A small sound classifier, trained from scratch: activation gelu.
Rows from block 4, named by matrix and row number. Each number is 128 + 32 x the weight over its row's rms, rounded and kept within 0 to 255. All counts start at 0. After the name is the row's rms in percent of the matrix's.
# conv: width-5 conv, stride 2 (model.blocks.4.conv.weight, 320x208x5), inputs 192-207, a 5 kernel for each
conv.153 100 [153 113 165 125 128 129 133 170 125 125 137 121 155 155 107 135 161 108  92 146 157 109  93  94 105  86 164 182  81 115 121 148 149 125  89  97 135 136 149 126 125  93 142 152 120 108 144 137 152 146 165 157  59 126 105  85 103 177 149 150  91 165 101 120 120 145 147  72 140 145 192  57 173 109 138  87 180 125 192 146]
conv.154 107 [108 143 173 103 131  98 124 112 123  84 121  84 165 157 145 140 161 121 175 128 107 171 150 118  87 121 109 142 116 173 151  87 149 152 107 166 100 139 181  80 164  99 140  97 140  94 131 158 149 143 141 171 156  74 132 168 114 113 116 145 162 124 121 139 198 161 106 127 113 159 125 167 179  78 104 123 136 143  97  86]
conv.155 092 [101 136 142 102 128 149 146 171 123  96  99 131 126 112 134 165  91 142 148 103 146 116 133 108 142  66 102 152  82 123 116 128 139 150 179 167 172  99 115  74 170  77 157 152 137 171 107 159  81 149 115 149 123 167 144 145 127 145 173 173 104 113 114 143 190  57 151 149 139  71 111  89 104  56 126 134 126 115 131 120]
conv.156 108 [109  80 106 137 114 125 131 169 123 124  99  71 113 136 133 105 115 158 106 129 152  87  37 187 207 131 129 135 105 111 109  87 184  98 125 126 120 126 134 166  90 166 136 110 160 101 121  79 137 153  97 109 130 108 174 129  94 127  74 136  93 145 106 105 115  83 119 150 143 138 164 124 109 138 167 138 126 138 103 101]
conv.157 109 [181 126 134 132 172 150 146  87 151  90 140 147 143 152 171 168 124  99 132  91  44 132 149 123 116 134  87 109 127 121 114 141 178 106 171 125 139 145 146 116 142 114 126 111 174 152 107 134 114 110 127 135 122  58 138 136 108 105 149 120 123 153 131 141 124 129 167 159 130 112  89 101  81  99 220 146 152 106 128 118]
conv.158 105 [129 137 112 132 116 162 147  66  83 152 111 118  96 105 115  92 103  87 147  57 154  98 130  82  93 105 144 130 140 111 188 122 171  81 111 210 103 145 123 120  72  69 155  90 113 116  94 113 135 120 124 130 122  84 165 126 146 162  80 120 128 155 130  58 100 160 119 109  76 155 150  64  88 114 124 162 101 102 129  70]
conv.159 101 [178  77 103  95 128 124 152 134 118 110 124  97 116 125  79 124 146 165  66 164 127 165  82  88 178  82  92 174 148 160 142  91 142 178 107 158 141 182 115  99 126 125 118 143 120 118 214 178 132 103 144 156 111 132 116 123  99 186 171 131 231  94 104 159 184  80 110 148 113  99  98 123 108 140  74 134 139  94 117 132]
conv.160 113 [113  97 114 118 127 185 121 121 208 121 107 131 129 170 115 128 155 104 146 164  71 153 101 105 119 101 121 154 147 159  84 122 125 114 191 144 129 118 128 101 105 115 143 115 125 170 144  73 119 167 163 125 118 133  95 194 120  72 140  90 125 101 136  79 179 134 139 169 101 142  83 144 158 105 145 120 112 173 100 170]
conv.161 097 [178  92 130 198 137 103 181 149 133 104 163 120 117 193 115  89 124 128 101  82 190  62 123 125 112 165  84 161 134  99 124 140 113 159 120 206 145 139 150  81 135 171 165 147 133 133 127  61 144  94 145 149  84 118  88 122 134 131 135 163 111  93 181 108 105 113 187 130 111 145 177 127 143 140  78 116 136 119  79 105]
conv.162 102 [176 103 132 146  91 141 147 158 136 101 121  83 197 105 132 145 129 177  92 114 110 112  94 103 129  95 172 145 125  94 160 145 121  85 191 172 206 108 151 159  91 146 111 188 127 156 109 129 165 147 140 106 120 141 151 150  88 131 112 113 126 144 119  89 110 167 148 120 130 151 127  73 111 129 125 190 144  62 189 101]
conv.163 097 [116 102 105 187 112 113 144 124 164 137 158 156  86 109  64 125 154 177  94  82 104 128 104 134  70 142 120 112 154  69 100 152 137  86 128 143 130 178 199 146 120 135 150 145 162  59  67 101 160 162  92 128  92 137 133  95 147 142 123  75 171 114 151 127 177 106 101 152 111 174  99 192 133  53 176  92 134  79 114 111]
conv.164 098 [121 136 101 107 149 159 111 119 101 120  66 133 113  83  87 158 136 118  82 133  83 153  95 120 132  87 140  54 166  88 144 107 115  88 111 137  95 162 116  59 148 100 163 139 174 151 106 136 155 124 130 109 120  87 125 141  90 136 114  93  98 153 121 123 144  96  83 154 150 101 110 117 121 146  65 150 161 157 146 132]
conv.165 105 [ 79 168 119 199 143 143 123 146 127 187 153  99 131 152 114  69 137 140 106 152 109  91 120 180 108 126 148 114 110 145  98 194 185 120 133 110  82 148 108 205 125 131 139 119  60  93  65 218 129 183 130 205  97  85 144 147 146 111  85 185 158  86 138 135  98 153 109 153 118 140  73 127 121 114 181  87 143 118  77 139]
conv.166 112 [143 115 119 194 126 154 109  82 182 151 172 174 116 105  77 194 118  90 205 161 112 144 141 119 144  97 145 158 178 127  89  97 216 200  82 134  87 110 172  81  74 178 105  60 138 140 141 120 129 146 107 155 113 123  97 123 127 105 148  95  78  71 121 139 137 131 142 119 109 142 161 104 114 203  82 169  41  92 132 150]
conv.167 093 [134  63 144 183 143  95 105 144 141 139 162 126  91 149 160 105  72 123 109 153 106 121 155 139 161 143 140 119 150 156 118  79 134 120  78  90 125  93  99 154 155 166 138 127 119 113  65  85 185 131  93 135 141 135 160 134 137 165 105 105 145 160  96 109 148 171 146 115 126 135 122 139 143 137 151 134 145  57  88 131]
conv.168 100 [146 153 110 111 171 122 136 164  82 139 102 167  99 165 123 120 112 103 129 124 107 161  92  97 118 112  82 156 143  88 121 155 166  62  99 100 128 156  94 194 118 154 128 167 178 148 142 133 129 175 104 108 160 124 159 168 104 157 138 145 125 121 104 163 103  82 140 144  92 153 103 100 122 152 115 113 137 117 162 153]
conv.169 099 [123 107  66 110 125 128 110 153 138 120 103 138 158 127  95 107 143  97 133 144 199 160  63 155 119 138 129  75 171 165 182  96  82 116  97 137 135 123 132 159 126 100  80  50 174 118 116 121 145 121 123 113 141 112  88 132 151 106 125 119 118 138 158 116  84 145  78 143 112 146 158 128 102  98  84 109  74 125  96 138]
conv.170 103 [112 124 159 164 138 120 144 109 119 192 123 131  60 116 168 184 145  59 148 178 151 133  82  86 166 129  91 140  97 169 128 112 175 120 146  40 113 101 180 158  76 169 179 193 106 143 135 101  76  99 129  81 198 112 132  88 111 176 111 113 156 155 180 226 112  91 114  71 160 147 160  92 128 126  88  79  93 182 203  98]
conv.171 084 [161 159 105 133  91 124  87  78  71 167 112 105 154 140 162 103  54 119  89 133 105 134 148 123 143 169 132 121 112 142 100  68  96 168 108 113 185 173  96 104 127 120 109 111 148 168 114 134 128  63 128 153 111 103 122 123 114 141 112  87 150 183 127 126 144 113  69 127 136 116 148 149  59 137 145  73 105 125  84 124]
conv.172 085 [114  71  68 107 137 121  79 121 134  82 152  92 170 162 161 109 103 187 131  98 139 133  99 128 160 148 144  84 140 150 103 128 171 146  94 170 102 112 102 146 123 144 167 124  75 178 129 111 139  61 113 174  79 145  92 125 147 104 135 123 120  77 167 107 172 120 116 167  72 116 130 183 129 140  86 120 117 112  81 179]
conv.173 107 [147 157 162 185 138 164 117 132 150 126 131 158 156 132 153 109 151 189  88 124 178 120  91 207 123 163  64 171 165 160 120 105 124 112 112 154  69 189 115 132 148 163 111 192  91 199 123 100 131 115 138 177  97 135 157 168 103 148  96 122 181  57  94 130 137  88 111  96 160 156 157  92 115 118 154 128 126 196  98  70]
conv.174 092 [138 104 136 157 159 148 182 113 139  92  88 149 116 141 183 193 178 138 122 139  50 111 124 172 104  92  92  92 144 111 120 101 142 154 155 125 119 111 110 167 185  83  96 138  74 142 148  82 113 198 119 115  98 117  94 138 161 131 137  78 102 113  93 105 115 155 106 110 115  87 124  74 126 114 129 197  80  70 140 111]
conv.175 091 [170 120 139  90  72 140 127 154 124 125 122 192 157 122 151 162  96 142 111 120  69 164 161 106  87  98  83 199 105  96  84 157 167 156 148 121 109 155 165  64 145 165 160 154 138 107 134 202 192 132  95 124 121 120 147 191 103  89 160 128 150 100 101 133 102 139  80 176  97 139 109 114  90 153 102 130  28 166  76 113]
conv.176 110 [ 54 165  67  85 162 124 120  75 137 139 133 155 112 119 102 163 113 120 112 116  87 129 174  63 135  86 173 220 111 113 149 106 124 130 146 146  82  83 144 117 124  95  67 122  90 145 148 136 152 152 161  97 119 111 107  73 124 135 106 121 133 173 121 152 199 144 112 115 140 129 131  72 124 132 130  92 144  49 120 130]
conv.177 094 [129 122 129 157  71  97 109 150 157 113 141 114 142 135 117 133 109 126 151 138  93 105 162 126 131  88 153 181 161 129 122 117 140 157 133 146 160 108 104 152 116 179 113  83 190  81 141 130 115 132 137 160 147 127 153 177 118 163 134 108  98 142  75  85 108 154  85 145 153  75 135 194 106 111 104 156 126 119 117 107]
conv.178 102 [ 63 121 105  89 173 124 147 114 134 110  70 156 145 160 167 155 136  86 117 137 185 162 114 161 102 195 105 136 169 134 106 115 146 154 148  92 139 110  79 189 125 116 151  86  73 129 129 107  94 149 145 172 176 159 111 165 146  88 128  96 105 128 160 115 120 135 146 146 102 115 114 116 147 115  87 112 105  99 157 136]
conv.179 100 [ 90  96 101 181 178  62 121 130 154 135  93  65 150 217 108 123 160 151 118 173 185 182 121 109 173 141 135  75 163 150 161 163 109 187  77 114 125 145 123 126 144  84 130 112 163 132 155  99 100  80 128  91 156 132 118 115 118 144 111 187 116 151 127 154 142 165 129 189 156 108 116 148 170 135 165  83 121  86 109 110]
conv.180 103 [ 81 121 125 104  85 134  97 106 135 143 107 127 142 136 110 141 137 117 130 125 112 111 150  75 143 172 124 126 126  87 108 102  88 112  96 161 137 112  98 136 130 130 140  67 176 137 144  58  99 107 117 132 146  42  85 130 178  32 111  75 153 112  79 145 119 160 125  83 124 162  94 163 151 109 133 126 123  55 161 199]
conv.181 100 [180  76 125  69 113 101  80 138 160 157 118 146 124 136 175 134 137  82  93 173  99 120  93 159 175 176 145 168 123 155 128 195  85 134  90 104 138 116 129 139 110 152  84 132 168 120 101 121 136  86 148 130 137 123 176  98 101  68 178 115 104 150 144 125 135 162  99 146 176 102 107 115 164 184 129 143 100  64 139 101]
conv.182 101 [163  81  99  99 186 130 181  92  88 113 133 116 151 158 156 100 122 136  91 133  80 122 127  77 154 119 152  96 131  98 160 170  96 131 131 123 135 130 105 101 146  81 149 141 158 156 147 100  73 168 219  84  94 120 101  89 158 171  93 129 177 114  71 108 120  94  95 180 135  98 145  69 163 160 112  81 152 124 145 175]
conv.183 097 [140 176 175 152 128 222 111 118 125 172 157 132 127 114 107 112 108 155 148 117  78 107 117 122 139 173 178  45 175 174 121 101 170 150 138 125 119 126 154 141 166 150 144 116  76  98  98 156 125 142  89 174 196  88 107 173 160 117 131  98 129 123 120 152 122 133 147 104 167 114  87 145 217 111 119 163 180 160 187 165]
conv.184 101 [155 139 168 121 138 157 154 141  74 113 134 118 144 166  92 140 150 148 158  90  81 113 148  98 251  97 113 181 105 141 124 126 105 132 140 136 160 109 149  77 155  99 127 147 147 140 149 108 165 176 106 144 115  73 142 159 143 145 153 128 150 165 151 107 127 117 104 161 168 126 153 149 148 168  67 103 152  86 135 188]
conv.185 093 [151 181 144 134 143  61 100 156 121 126 190 142  95 110 137 104 145 111 148 195 209  92 105 121 150 120  90  80 147 149  96 163  56 148 142 176 184 151 149 137 113  91 131  85 157 128  85  69 133 105 191 166 138 166 172 150 135 124 153 103 132 146 121 185 143 110 197 115 162 103 163 157 152 152 133 195 122 132  95 122]
conv.186 095 [ 97 160 133  67 127 129 130 134 106 172 146 165 199 119 126 142 163  80 153 122 137 174 135 116 165 143 127 144  96 103 197 124 125 153 123 118  85 119  70 161 126 146  88 122 132 119 194 106  96 134 158 147 119 118 112  80 110 130 184 145 146 112  98 108 130 122 155 122 139 176 120  97  87 213 138 126 134 140 131 124]
conv.187 100 [100 165 121  69 100 199 131 120 148 110 150 153 118 100  96 143  92 123 161 141  59 124 209 120 140 140  85  86 182 165 123 142 129 153 187 122 121 135 137 139 161  95 132 119  58 136 128 146  93  92 104 184 158 114 109 167  77 108 115  85  83 164 152 141 169 151 113 129  71 159  91 171  71 133 183 103 111 162 118 133]
conv.188 094 [159 117 198  92 165 132 109 130 119  85 114 129 123  73 158 158 154 103 132 129 117 106 150 129 192 118 138 149 130 135  93 176 121 170 154 193 119 124 173 118 160 104 122 151 101 176 180 179 125 212  81 129 122 183 177 144 151  87 157 156  64 113 140 139 146 125 158 111 142  59  85 122 112 112 189 129 151 146 175 108]
conv.189 101 [105 149 172 110 145 168 139 165 175 162 136 149 122 145  85 126 164 169 101 160  96 142 142  41 130 173 150  91  91 126 171 122 119 112 125  89 114 157 155 158 103 101  99  96 140 166 100 129 104  73 121 157 109 124 156 104  94  89 141 174 164 151 110 187 115  86 113 144 153 168 146 176  85 120 179  86 172 134 168 119]
conv.190 093 [ 89  73 144 163 133 157 126 135 146 122 106 117 120 142 176 104 166  96 167 162 129  97  98 105  94 125  88 142 114 147 108 151  98  75 210 133 151 130 104  55 145 206  81 121 144 145 138 161 137 109 148 123 106 126 110  83 122 188 136 129 135 106 118 178 138 118 117 190  68 150 113  81 109 152 142 112 161 194 144 111]
conv.191 111 [123  86 163 121 178 138 117 110 174 154 119 131 149 106 127 116 151 141 180 155 128 112 143  49 116 154 111 115 144 110 124 184 103 133 159 172  96 135 117 204 118 173 113 106 128 109 112 134 105 205 175 144 146  79 178 144  84 185 146 144 124  82 149 156 111 127 158 168 106 145 129 135 114 121 152 158 167 143  78 120]
conv.192 101 [ 88 104 165  57 155 116 143 173 110 153 148 165 153 151  96 131 225  74 114 102 108 174 141 111 125 121 122  67  99  99  98 122 170 128 154 172 138  90 113 117 148 119 134  89  71 148 150 176 132 165  99 148 130 143 124 102 128 132 194 161 109 133 117 205 197 116 119 124 105 133 170 153 153 114  95  85 112 150  59 158]
conv.193 105 [ 79 107 108  80 113 121 104 127 154 215 142 157 138 103 144 108 132 156 151  93 124 186 152 116 117 147 129 134 116  78 135  91 105 127 155 139 116  80 201 156 135  85 162 146 109 103 110 159 130 135 105 132  97 138 129 128 120 110 152  84 123 112 126 114 112 149 147 102 127 138 162 138 148 124 143 115 120 187 128 142]
conv.194 119 [101 130 148 130 110  80 214 132 100 138 139  93 167  89  91 109 100 149 177 172  88 126  90 112  88 103 117 108 114 136 109 170 151  78 150 185 156  67 122 137 196 166  70  94 120  94 116 141 108 184 141 200 137  92 150 151 126 116  92 129  98  92 110 176 138 147 160 169 133 113 137 154  87 142 153 198 141 130 146 131]
conv.195 108 [ 99  87 154 172 154 113 178 113 137 112  67 169  86  89  95 121 106 113 116 123 113 157 114 133  87 148 166  91  94 146 162 191  97 162 145 127 126 129 130 109 106 100 120 212 177 118 123 113 115 125 131  56 125  88  92 100  74 119  67 167 126 143 121 163 147 134  72 114 104 175  89 109 184 113  74 112 110  87 163 107]
conv.196 106 [ 93 126  80 128 146 130 112 116 141 115 133 154 113 123 167 136 174  95  94 115  64 157  63 111 121 115 114 126 143 131 132 124 156 146 134 194 111 158 127 106 176 143  78 150  73 117 161 124 128 130 171 135 103  86 117 141 109 113 116 110 133  99 131 148  64 160 130 102  97 131  71 130 154 164 158 110 106 173 125 168]
conv.197 093 [200 150  81 131  92 134 136 190 151 128 129 126 181 105  90 136 130 102 109 108 134 104 100 180 119 120 159  92 120  98 158 112  98 133  81 130 147 124 139 181 152 132 125 158 117  93 121 200  93  65 131 127  66 193 154 186  99 130 104 122 134 151  94 127 128 103 134 138  55 150  91 127 168 182 166 121 137 131  98 105]
conv.198 098 [175 122 189 164 186 142 144 134  98  74 144 145 172 119  83 113 145 151 176  76  91 103 130 124 198  66 140 102  64 136  88 146 124 115 142 202 121 146  95 110 105 153 154 113 154 147 134  76 117 150  86 148 137  77 136 101 139 153 128 121 102 154 138  85 150  78 175 103  79 168 105 142 126 105 131 160 142 165 171  88]
conv.199 108 [148 131 112 142 194 210 118 136 136 155  70 159 145 145 125 140 133  96  92 153 124 122 127  84 153  54 152 161 143 115  76 151 127 103 166 104 128  90  71 103 142 112  99 123 162 130 198  99 190 159 117 140 172 111  84 230 149  81 134 151 124 118 150 174  87 126 214 133 108 143 130 177  86 142 148  63 165  68 199 110]
conv.200 101 [130  78 126 117 120 142  87 141  99 137 107 131 143 153 123 141 181 112 103 112 138 120  54  90 108  93 121 121 130 120 125 140 132 103 117 137 100 173 108 197 133 206 123 146 140 100 100 151 203 106  92 190  97  77 122  66  98  74 131 146 154 112 149 164 144  96  56 122 145 196 147 113 101  73 179  94 101 191 149 148]
conv.201 094 [104 150  92  87 114 120 150 173 148  96 205 164 161 184 152 147 124 118 117 143 167 211 180 123 102 112 122 108 159 111 137 168 167 146 123 110 167 154 164 109 159 112 125 156 178 128 103 140 105 133 187 139 111 141 166 150 155 179 137 168 132  91 112 158 108 196 124 144  95 111 145 124 155 170 215  93 187 101 119 129]
conv.202 101 [138 154 110  68 145 189 147 140 114 173 102 121 132 140 133 124 133 109 203 172 134 146 123 148 113 110 183 112 130 113 151  86  82 158  88  97 139 143 123 121 156  75 161  90 105  91 120  66  88 141 105 146 101 108  91 137 102 130  84 123 118 110 153  98  65 157 115 175  93 104 103  95 255 129 161 156 139 111 190 121]
conv.203 088 [138  98 113 121 109 129 118 109  83 136 119  85 137 143  95 111  90 172 113 161 102 107 137 149 193 100 148 136 116 136 114 100 112  80  86 124 109 156 160 112 128 127 134 131 154 121 142 103 143 103 148  78 179 145 114 134 117 117 152 161 147 132 207 140  69  93 139 100  95 128 154 155 116 169 105 113 168 127 144  68]
conv.204 113 [143 120  87 107 135 144 139 118 146 137 107 175 201 159  51  72 176 120  74 119 144 156 103 106  91 159 162  76 111 139  68 108 125 126 152 106 117 130 134 154 143 123 127 106 121 151 103 131 100 180  90 159 168  61 143 160 136  65 150 153 133 156 172  87 153 124 128  70 195  82 108 194 127 147 153  84 116 165  83 140]
conv.205 107 [182 150  89 106 191  79 117 109  97 158  91  69  74 141 141 140 129 193  90  82 140  92 130  77 183 107 169 206  94  91 106 139 114 125 146 128 164  80  96  90  76  86 100 153  93 154  73 154 137 172 139 135 125 166  99 132 114 122  86 131 124  90 168 151 127 140 109 162 153  81 148 116 117 135 163  83 126 107  66 175]
conv.206 094 [129  88  66  93 136 139 145 110  96 148 131 151  90 148 113 127 124 147 126 104 153  80 147 131  84 176 129 150  42 140 131 164 158 146 127 115 157 176 127 125 115  93 138 152 100 126 113 181  84 148  92  65 131 195 151 155  93 101 139 148 145 106 121 166  90 145  86  84 110 137 154  82 159 137 139 176  72 177 137  51]
conv.207 099 [129 129 148 164  59 115 116 137 147 104 152 107  97  67 150  68 131  88  99 117 131 138 169 112 160 167  96 117 136 123 131  71  65  91 113 142 105 184 142 105 153 135 163 124 123 133 159  97 108 117 135 151 146 121 157 114 183 159 111 181 110 163  91 119 159  60 103 139 130 151 127 161 142 114 118 181 137 150  85 132]
conv.208 104 [ 86 133  99 143  71 128 110 165 115 177 108  96 121  75  98 137  79 109 161 121 125  88 122 168 147 130 110 129 129 132 138 122 122 131 112 124 147 126 149 131 150  90 106 122 127 163 100 122 124  61  86 131 127 139 123 101 115 147 139 132  93 101 148 106 120 125 106 129  96 105 111 117 159 118  42 128 161 148  90 134]
conv.209 102 [163 129 159 132 111 137 148 132 185 127  76  90 111 179 159 155 111  95 132 110 141 116 152  86  65 144 115 154 143 168 113 154  90 125 109 127  88 140  96 189 120 112 119 119 160 112 124 115 141 175 102 149 131  78 118 116 220 106 156  83 101  97 145  85 156 115 147 106 128 109  41 137 138  63 116 105 163  97  93 168]
conv.210 106 [147 106  74 152 153 152 162 117 145 137 146  97 108 176 176  77 183 115  77 109  76 100 155 114  93  70 129 130 164  96 160 116 144 114  76 138 146 167 117  80  80  90 200 151  89 113 154 128 129 148 148  57 118 117 139 114 178 117 108  94 136 115  84 126 159 113 155  88 109 156  99 148 142 159 111 171 135 147  97 101]
conv.211 100 [104 135  96  45 100 134  97 110 112 174 131 178 114 103 113 133 117 143 123  70  99 109 103 184 124 107 174 135  80 119  98  98  78  92 123 179 127 137 161 123 168 172  66 131 143  99 156 163  91 149 121 128 135 179 124 120 109 174 119 136 146 167 103 144  87 114 159 113 133 137 142 113 112 156 118 121 102 135 122 152]
conv.212 096 [116  45 158 102 139 110 153  98 111 126  16  76 177  79 119 162 117 120  99  82 107 125 168  88 142 101 115 170 108 100 114 136 168  99 148  70 126 157 163 157 111  85 137 110 152 199  86 121 145 113  87  92 153 145 133  97 114 105 148 147 139 104  89 128 150 148 159 118  95 124 138 137 100 110 140 134  57 111 155  85]
conv.213 102 [ 91 122  97  82 178 163 105 125 120 136 106 115 108 157 121 195 119 119  89 119 114 112 187 146 107  89  93 136 127 128 127 121 105 173 125 118 187 128 153 133 158  90  96  84 141 172 139 139 120 113  86 100  88 149 162 146 106 149 129  81  99 201 125 173 111 142 135 158 122 147  95 147 122  92 129  56 117 127 167 111]
conv.214 102 [ 75 112 132 142 136 164 178 106  85 130 130 150 128  56 107 107 124 125 115  71  97 146 134 155  79 114 154 108 121  90 139 102 129 165 202 198 108  87 165 166 169 164 131 105 142 119 116 122 127 150 100 129 190 158 135 130 159  63 160 132  74  96 203 134 135 160 139 142 102 143 102  97 193 115 120 175 110 135 155  99]
conv.215 089 [179 153 156 170 140 152 142 161 173 180 156 138 145 142 123 175 117 168 113 139 206 107 178 179  85 122 131  51 167 133 120 170 103  99 122  76 127 152 182  84 179  78 128 156  83 114 137 178  63  86 133 150 174 129 102 124 170 102 129 124 126 132 158 117 147 136 130 156 151 140 141 130 183  83 126 171  67  85 155 163]
conv.216 105 [150 131 158  92 153 135 134 104 119  86 113 154 169 139  74 134 107 114 136  98 161 164 134  97 104 139 156 100 157 142 130 179 133 101 104 139 155 133 127 129 138  87  75 120 160 121  63 126 159 110 113 125  82  98 130 150 109 154 132 148 112 179 151 147 122 127  88 171 173 129  78 123 112 157 144 142 132  83 130 163]
conv.217 100 [113 123 129 120 229 104 131 134 166  90 138 157  86 140 154 163 141 153  56 132 148 149 145 104 119  51 165  94 121  52 127 118 105 109 131 120 215 135 149  86 142  76 129 139 132 165 165 143 102  79 192 106 171 177 151  65 189 115 177 133 124  89 132 136 117 138  94 164 154 120  71 141 159 111 166  72 168 135 176 249]
conv.218 110 [169 183  98  55 109  64 138 132 104 112 128 124 146 169 127 140 177 130 108 185 145 122  66 138 141 168  80 119 152 120 100 129 126 147 101 145 120 114 109  94 162 162 153 109 120  80 177 118 124 156  60 172 151 131  78 110 147 119 139 124 147 133 111 116 122 129 118 180 170 142 186 151 139 157 138 153 121  61 187 146]
conv.219 110 [ 95 125 178 142 122  74 126 152 115 105 117 125 112  93 121 121 134  70 156 173  64 123 120 145 160 142  82  83 196 116 113  91  77 145 143 140 149  75  38  73 160 157  71 140  81  92 132 114  71 104 128 132 127  77 161 121 106 158 109 103 118 159  79 105 116 105 136 150 158 140 151 125  82 112 124 129  95  99 110  57]
conv.220 096 [161 142 151  91 157 117 157 106 138 110 112  99 119 138 136 119 106 128 161 105 207  65 142  92 154 131  78 148 169 212 120 120 126 119 131 122 127 126  77 194 132 136 127 106 164 183 112 117 117 156 121 118 156 159 130 121 177 175 100  87 128 102 160 128 111 171 198 120 150 114 109 117 161 132 104 122 123  84  98 124]
conv.221 086 [144 128 110 146 180  99 136 122 136 158 114 151 125  97 156 120 150  88 125 121 140 153 132 149 119  82 181 100 177 108 123 119 101  78 146  98 171  78  82 138 129  85 117 144 153  64 141 163 138 138 106 137 137 204 143 151 153 139 124 140 119 146 111 162 130  97 169 124 108 152 132  82 156 116  74 153 133 186 131 149]
conv.222 100 [171 165 121 126 138  90  87  99 127 134 180 104 133 149 115 129 156 165 118  91 134 122 110 139  90 105 155 124 122 151  94 198 133 158  65  86 110 128 149 127 173 126 126  91  84 132 162 126  74 127 144 151 135 143 144 136  86 133 120 133 177 131  88  99 103 125 127 129  60 109  81 118 116 125 124 104 145 119 115 163]
conv.223 095 [139 120 168 143 127 112 157 153 120 115 132 162 138  95 110 132 149  95  96 164 181 104 120 125 149 154  88 157 192  87 123 109 198 139 142 141 146  92 156 104 103 105 154 130 133 136  78 141  72  90 147 158 126 115 153 197  87 126 161 130 231  68  42 156  87  98 168 130 124 182 176 104 124 101 135 130 124 145 151 102]
conv.224 108 [162 195  81 159  53 192 112 142  88 130 199 103 131 130 108 123 110 138 105 161 100 131 105 146 157 116 148 119 120 143 106 160 139 131 105 135 158 164 125 109 120 151 163 145 140 136  73 121  80  97 189 103 124 144 186 146 111 152 121 119 124 128 117  76  85 103 150 111  93 109 164 127  82 109  66 157 147 159 110 105]
conv.225 095 [ 99 167 120 136 122  81 113 161 153  96 137 129  72  95  85  85 128 117 139 110 113 121 127 133  90  99 130  86 131  54 128 105  92 106 162 115 109 187 153 130 113 127 152 113 162  86 195 122  85 135 214 135 125 130 105  61 101 183 105 139 109 121 101 191  62 129 140 162 137 148 177 133  85  62  83 107 148  95 159 109]
conv.226 089 [175 107 194 147 104 109 112 130 151 107  50 132 121 133 127 137 120 188 107 170 132 156  85 145 194 103 163  88 113 165 129 154 144 132 120  79 189 134 174 116 149 143 119 113 196 162 122 135 128 144 124 141 143 131 116  93  95 140 123 118 141 181 139  96 107  70 127 192 158 192 159 117 125 125 134 176 127  97 104 116]
conv.227 083 [ 62 118 117 146 167 130 103 130  70 105  95 143 113 101  71  79  93  93 155 113 139  71 182  96 110 141 132  68 160  78 110 134 108 130  85 123 117  99  79 164 114 110 136  76 122 136 100 128  99 131 109 113 115  75  81 122 149 117 138 125 125 138 186 141 107 183 148 131  59  83 147 100  81 130 125 174  99 112 167 127]
conv.228 078 [128 154 172 156 103 106 113 129 206 107  86  84 102 170 123 156 111 127 151  96 155 106 121  88 155 128 163 124 115  79  95  42  93 141 125 170 191 130  99 151 119 108 137 134  73 130 131 150 111  98 150 126  60 135 181 119 124 163 142 139  76 116 156 139 139 124 173 116  86 145 110 128 147  84 171 142  96 124 135 133]
conv.229 088 [ 79  60 115 106  78 130 149 148 162 123  87 119  87 112  60  90  52 117 117 117 121 160  59 164  44  81  59 159 159 144  87  93 101 100 143  74  89 151 131 137  92 163  92  95 148  61  56 115 155 189 123 127 145 120 123 154 139 131 100 127 107 107 142  87  79  81 140 123  82 116 142 117 173 146 147 110 142 103 139 108]
conv.230 104 [ 74 116 110  87 112 156  71 124 140 102 129 202  51 108 166  88 141 121 156 154 140 134 108 141 119 116 143 138 113 151 151 125 162 120 146 153 160 161  94 131  87 150 177 148 107 137  51 133 126 138 124 121 123 162 105  80 114  71 190 165 113 128 142 145 172 113 146 130 108  86 161 104 139  72 162  99 194 195 144  59]
conv.231 104 [170 121 151 143 139 117 124 171 153 141  89  76  91 112 116 111 133 152 129 151 100 151 153 123 146 125  74 127  67 180 147  87 159 207  95 150 135 113 155  79 119 144 111  85 162 145 158  96  64 166 123 117 129 134 158 199 147 122 187 128 155 167 103 179 105 154 148 135 158 139 117 144 147 125 124 177 165 157 131  87]
conv.232 105 [151 171 166 103 128 141 139 108 141 123 142 175 242  55 101 119 142 168 112 113 129 113 147 112 151 166 137 149 140 172 110 132 115 128 109 110 115 177 170 101  79 139 164 113  91 118 173 137 154  66 117 123  88 116 101 140 188 117 163 123 195 105 135 158 126 119 150 176 164 131 154  89  83 177 130 116 128 117 139  94]
conv.233 098 [ 85 156 119 103 172 201 138 156 123 160 129 160  51 106 117  73 133 172  90 189 122 110 141 117 153 117 105 107  89 162 158 151 108 164 103 191 132  85  95  69 119 111 129  95 151 104  90 140 158 149 195 112 125  84 112 187 143 105 129  95 108 115 153 144  85 110 163 160  58 157 160 182 103 129 125 126 111 146  89 130]
conv.234 085 [190 138 194  86 122 100 140 152 177 114 125 162 140  67 132 106 112 124 104 154 160 137 172  66 177 168 114 163 176  86 133 154  64 114 134 111 133 121 174 132 194 168 141 179 129 133 150 155  95 132 108 139 126 195  75 100 143 142  83 100 113  97 139 105 137  30  87 166 139 115 121 146 124 144 185 122 173 133 149 142]
conv.235 095 [128 152 147  33 107 115 161  70 131 159 144  91 139 126 130 114 107 136  68 107 117 104 124  87 180 116 158 148 138 133 126  81  88 145 133  80 111 135  81 130 116 152 149 124 176 119 216 142  52  97 159 123 132 112 162 110 152 132 163 174 144 191 127  85  77 136 153 218 136  92 105 144 115 108  55 152  91  66 142  81]
conv.236 093 [126 183 155 129  90  89 136 138  88 130 122 123 140 144 133 110 184 109  72  71 126 217 127 131 131 103  93 145 142 156 114 161 107 145 152 145 136 133 114  69  76  81 113 102  94 156 148  69 104 106  93 113 108 149 131 157 158 147  75 118 199 122 150 114  79 131 138  77 162 102 188 106 130 121 177 156 127 156 140 164]
conv.237 100 [103 127  77 184  60 149  78 126 103 168 116 109 117 103 140 142  93 109 129 129 110 129 142 149 118  92 162 154  86 139 111 105 117 141 108 122 125 151 138 172  91 141  93 144 112 188 165 108 135 121 105 155 117 163 116 116 125 123  89 134 137 106 159 135 107 128 132 144  66 175 104  54 157 115 142 139 104 128 188 150]
conv.238 111 [ 53  92 132  76 113 164 143 196 117 119 113 102 100 116 187 114 143  93 154 165  84  81 107 208  99 124 164 182 120 127 166 170 123 114 183 123 109  87  88 172 108 130 139 184 157 128 108 128 140 222 128 123 117 184 142  87 104  79 151 110 150 106 128 115 176 119 148 149 198 149 153 110 119  83 166 146 171 143 181 103]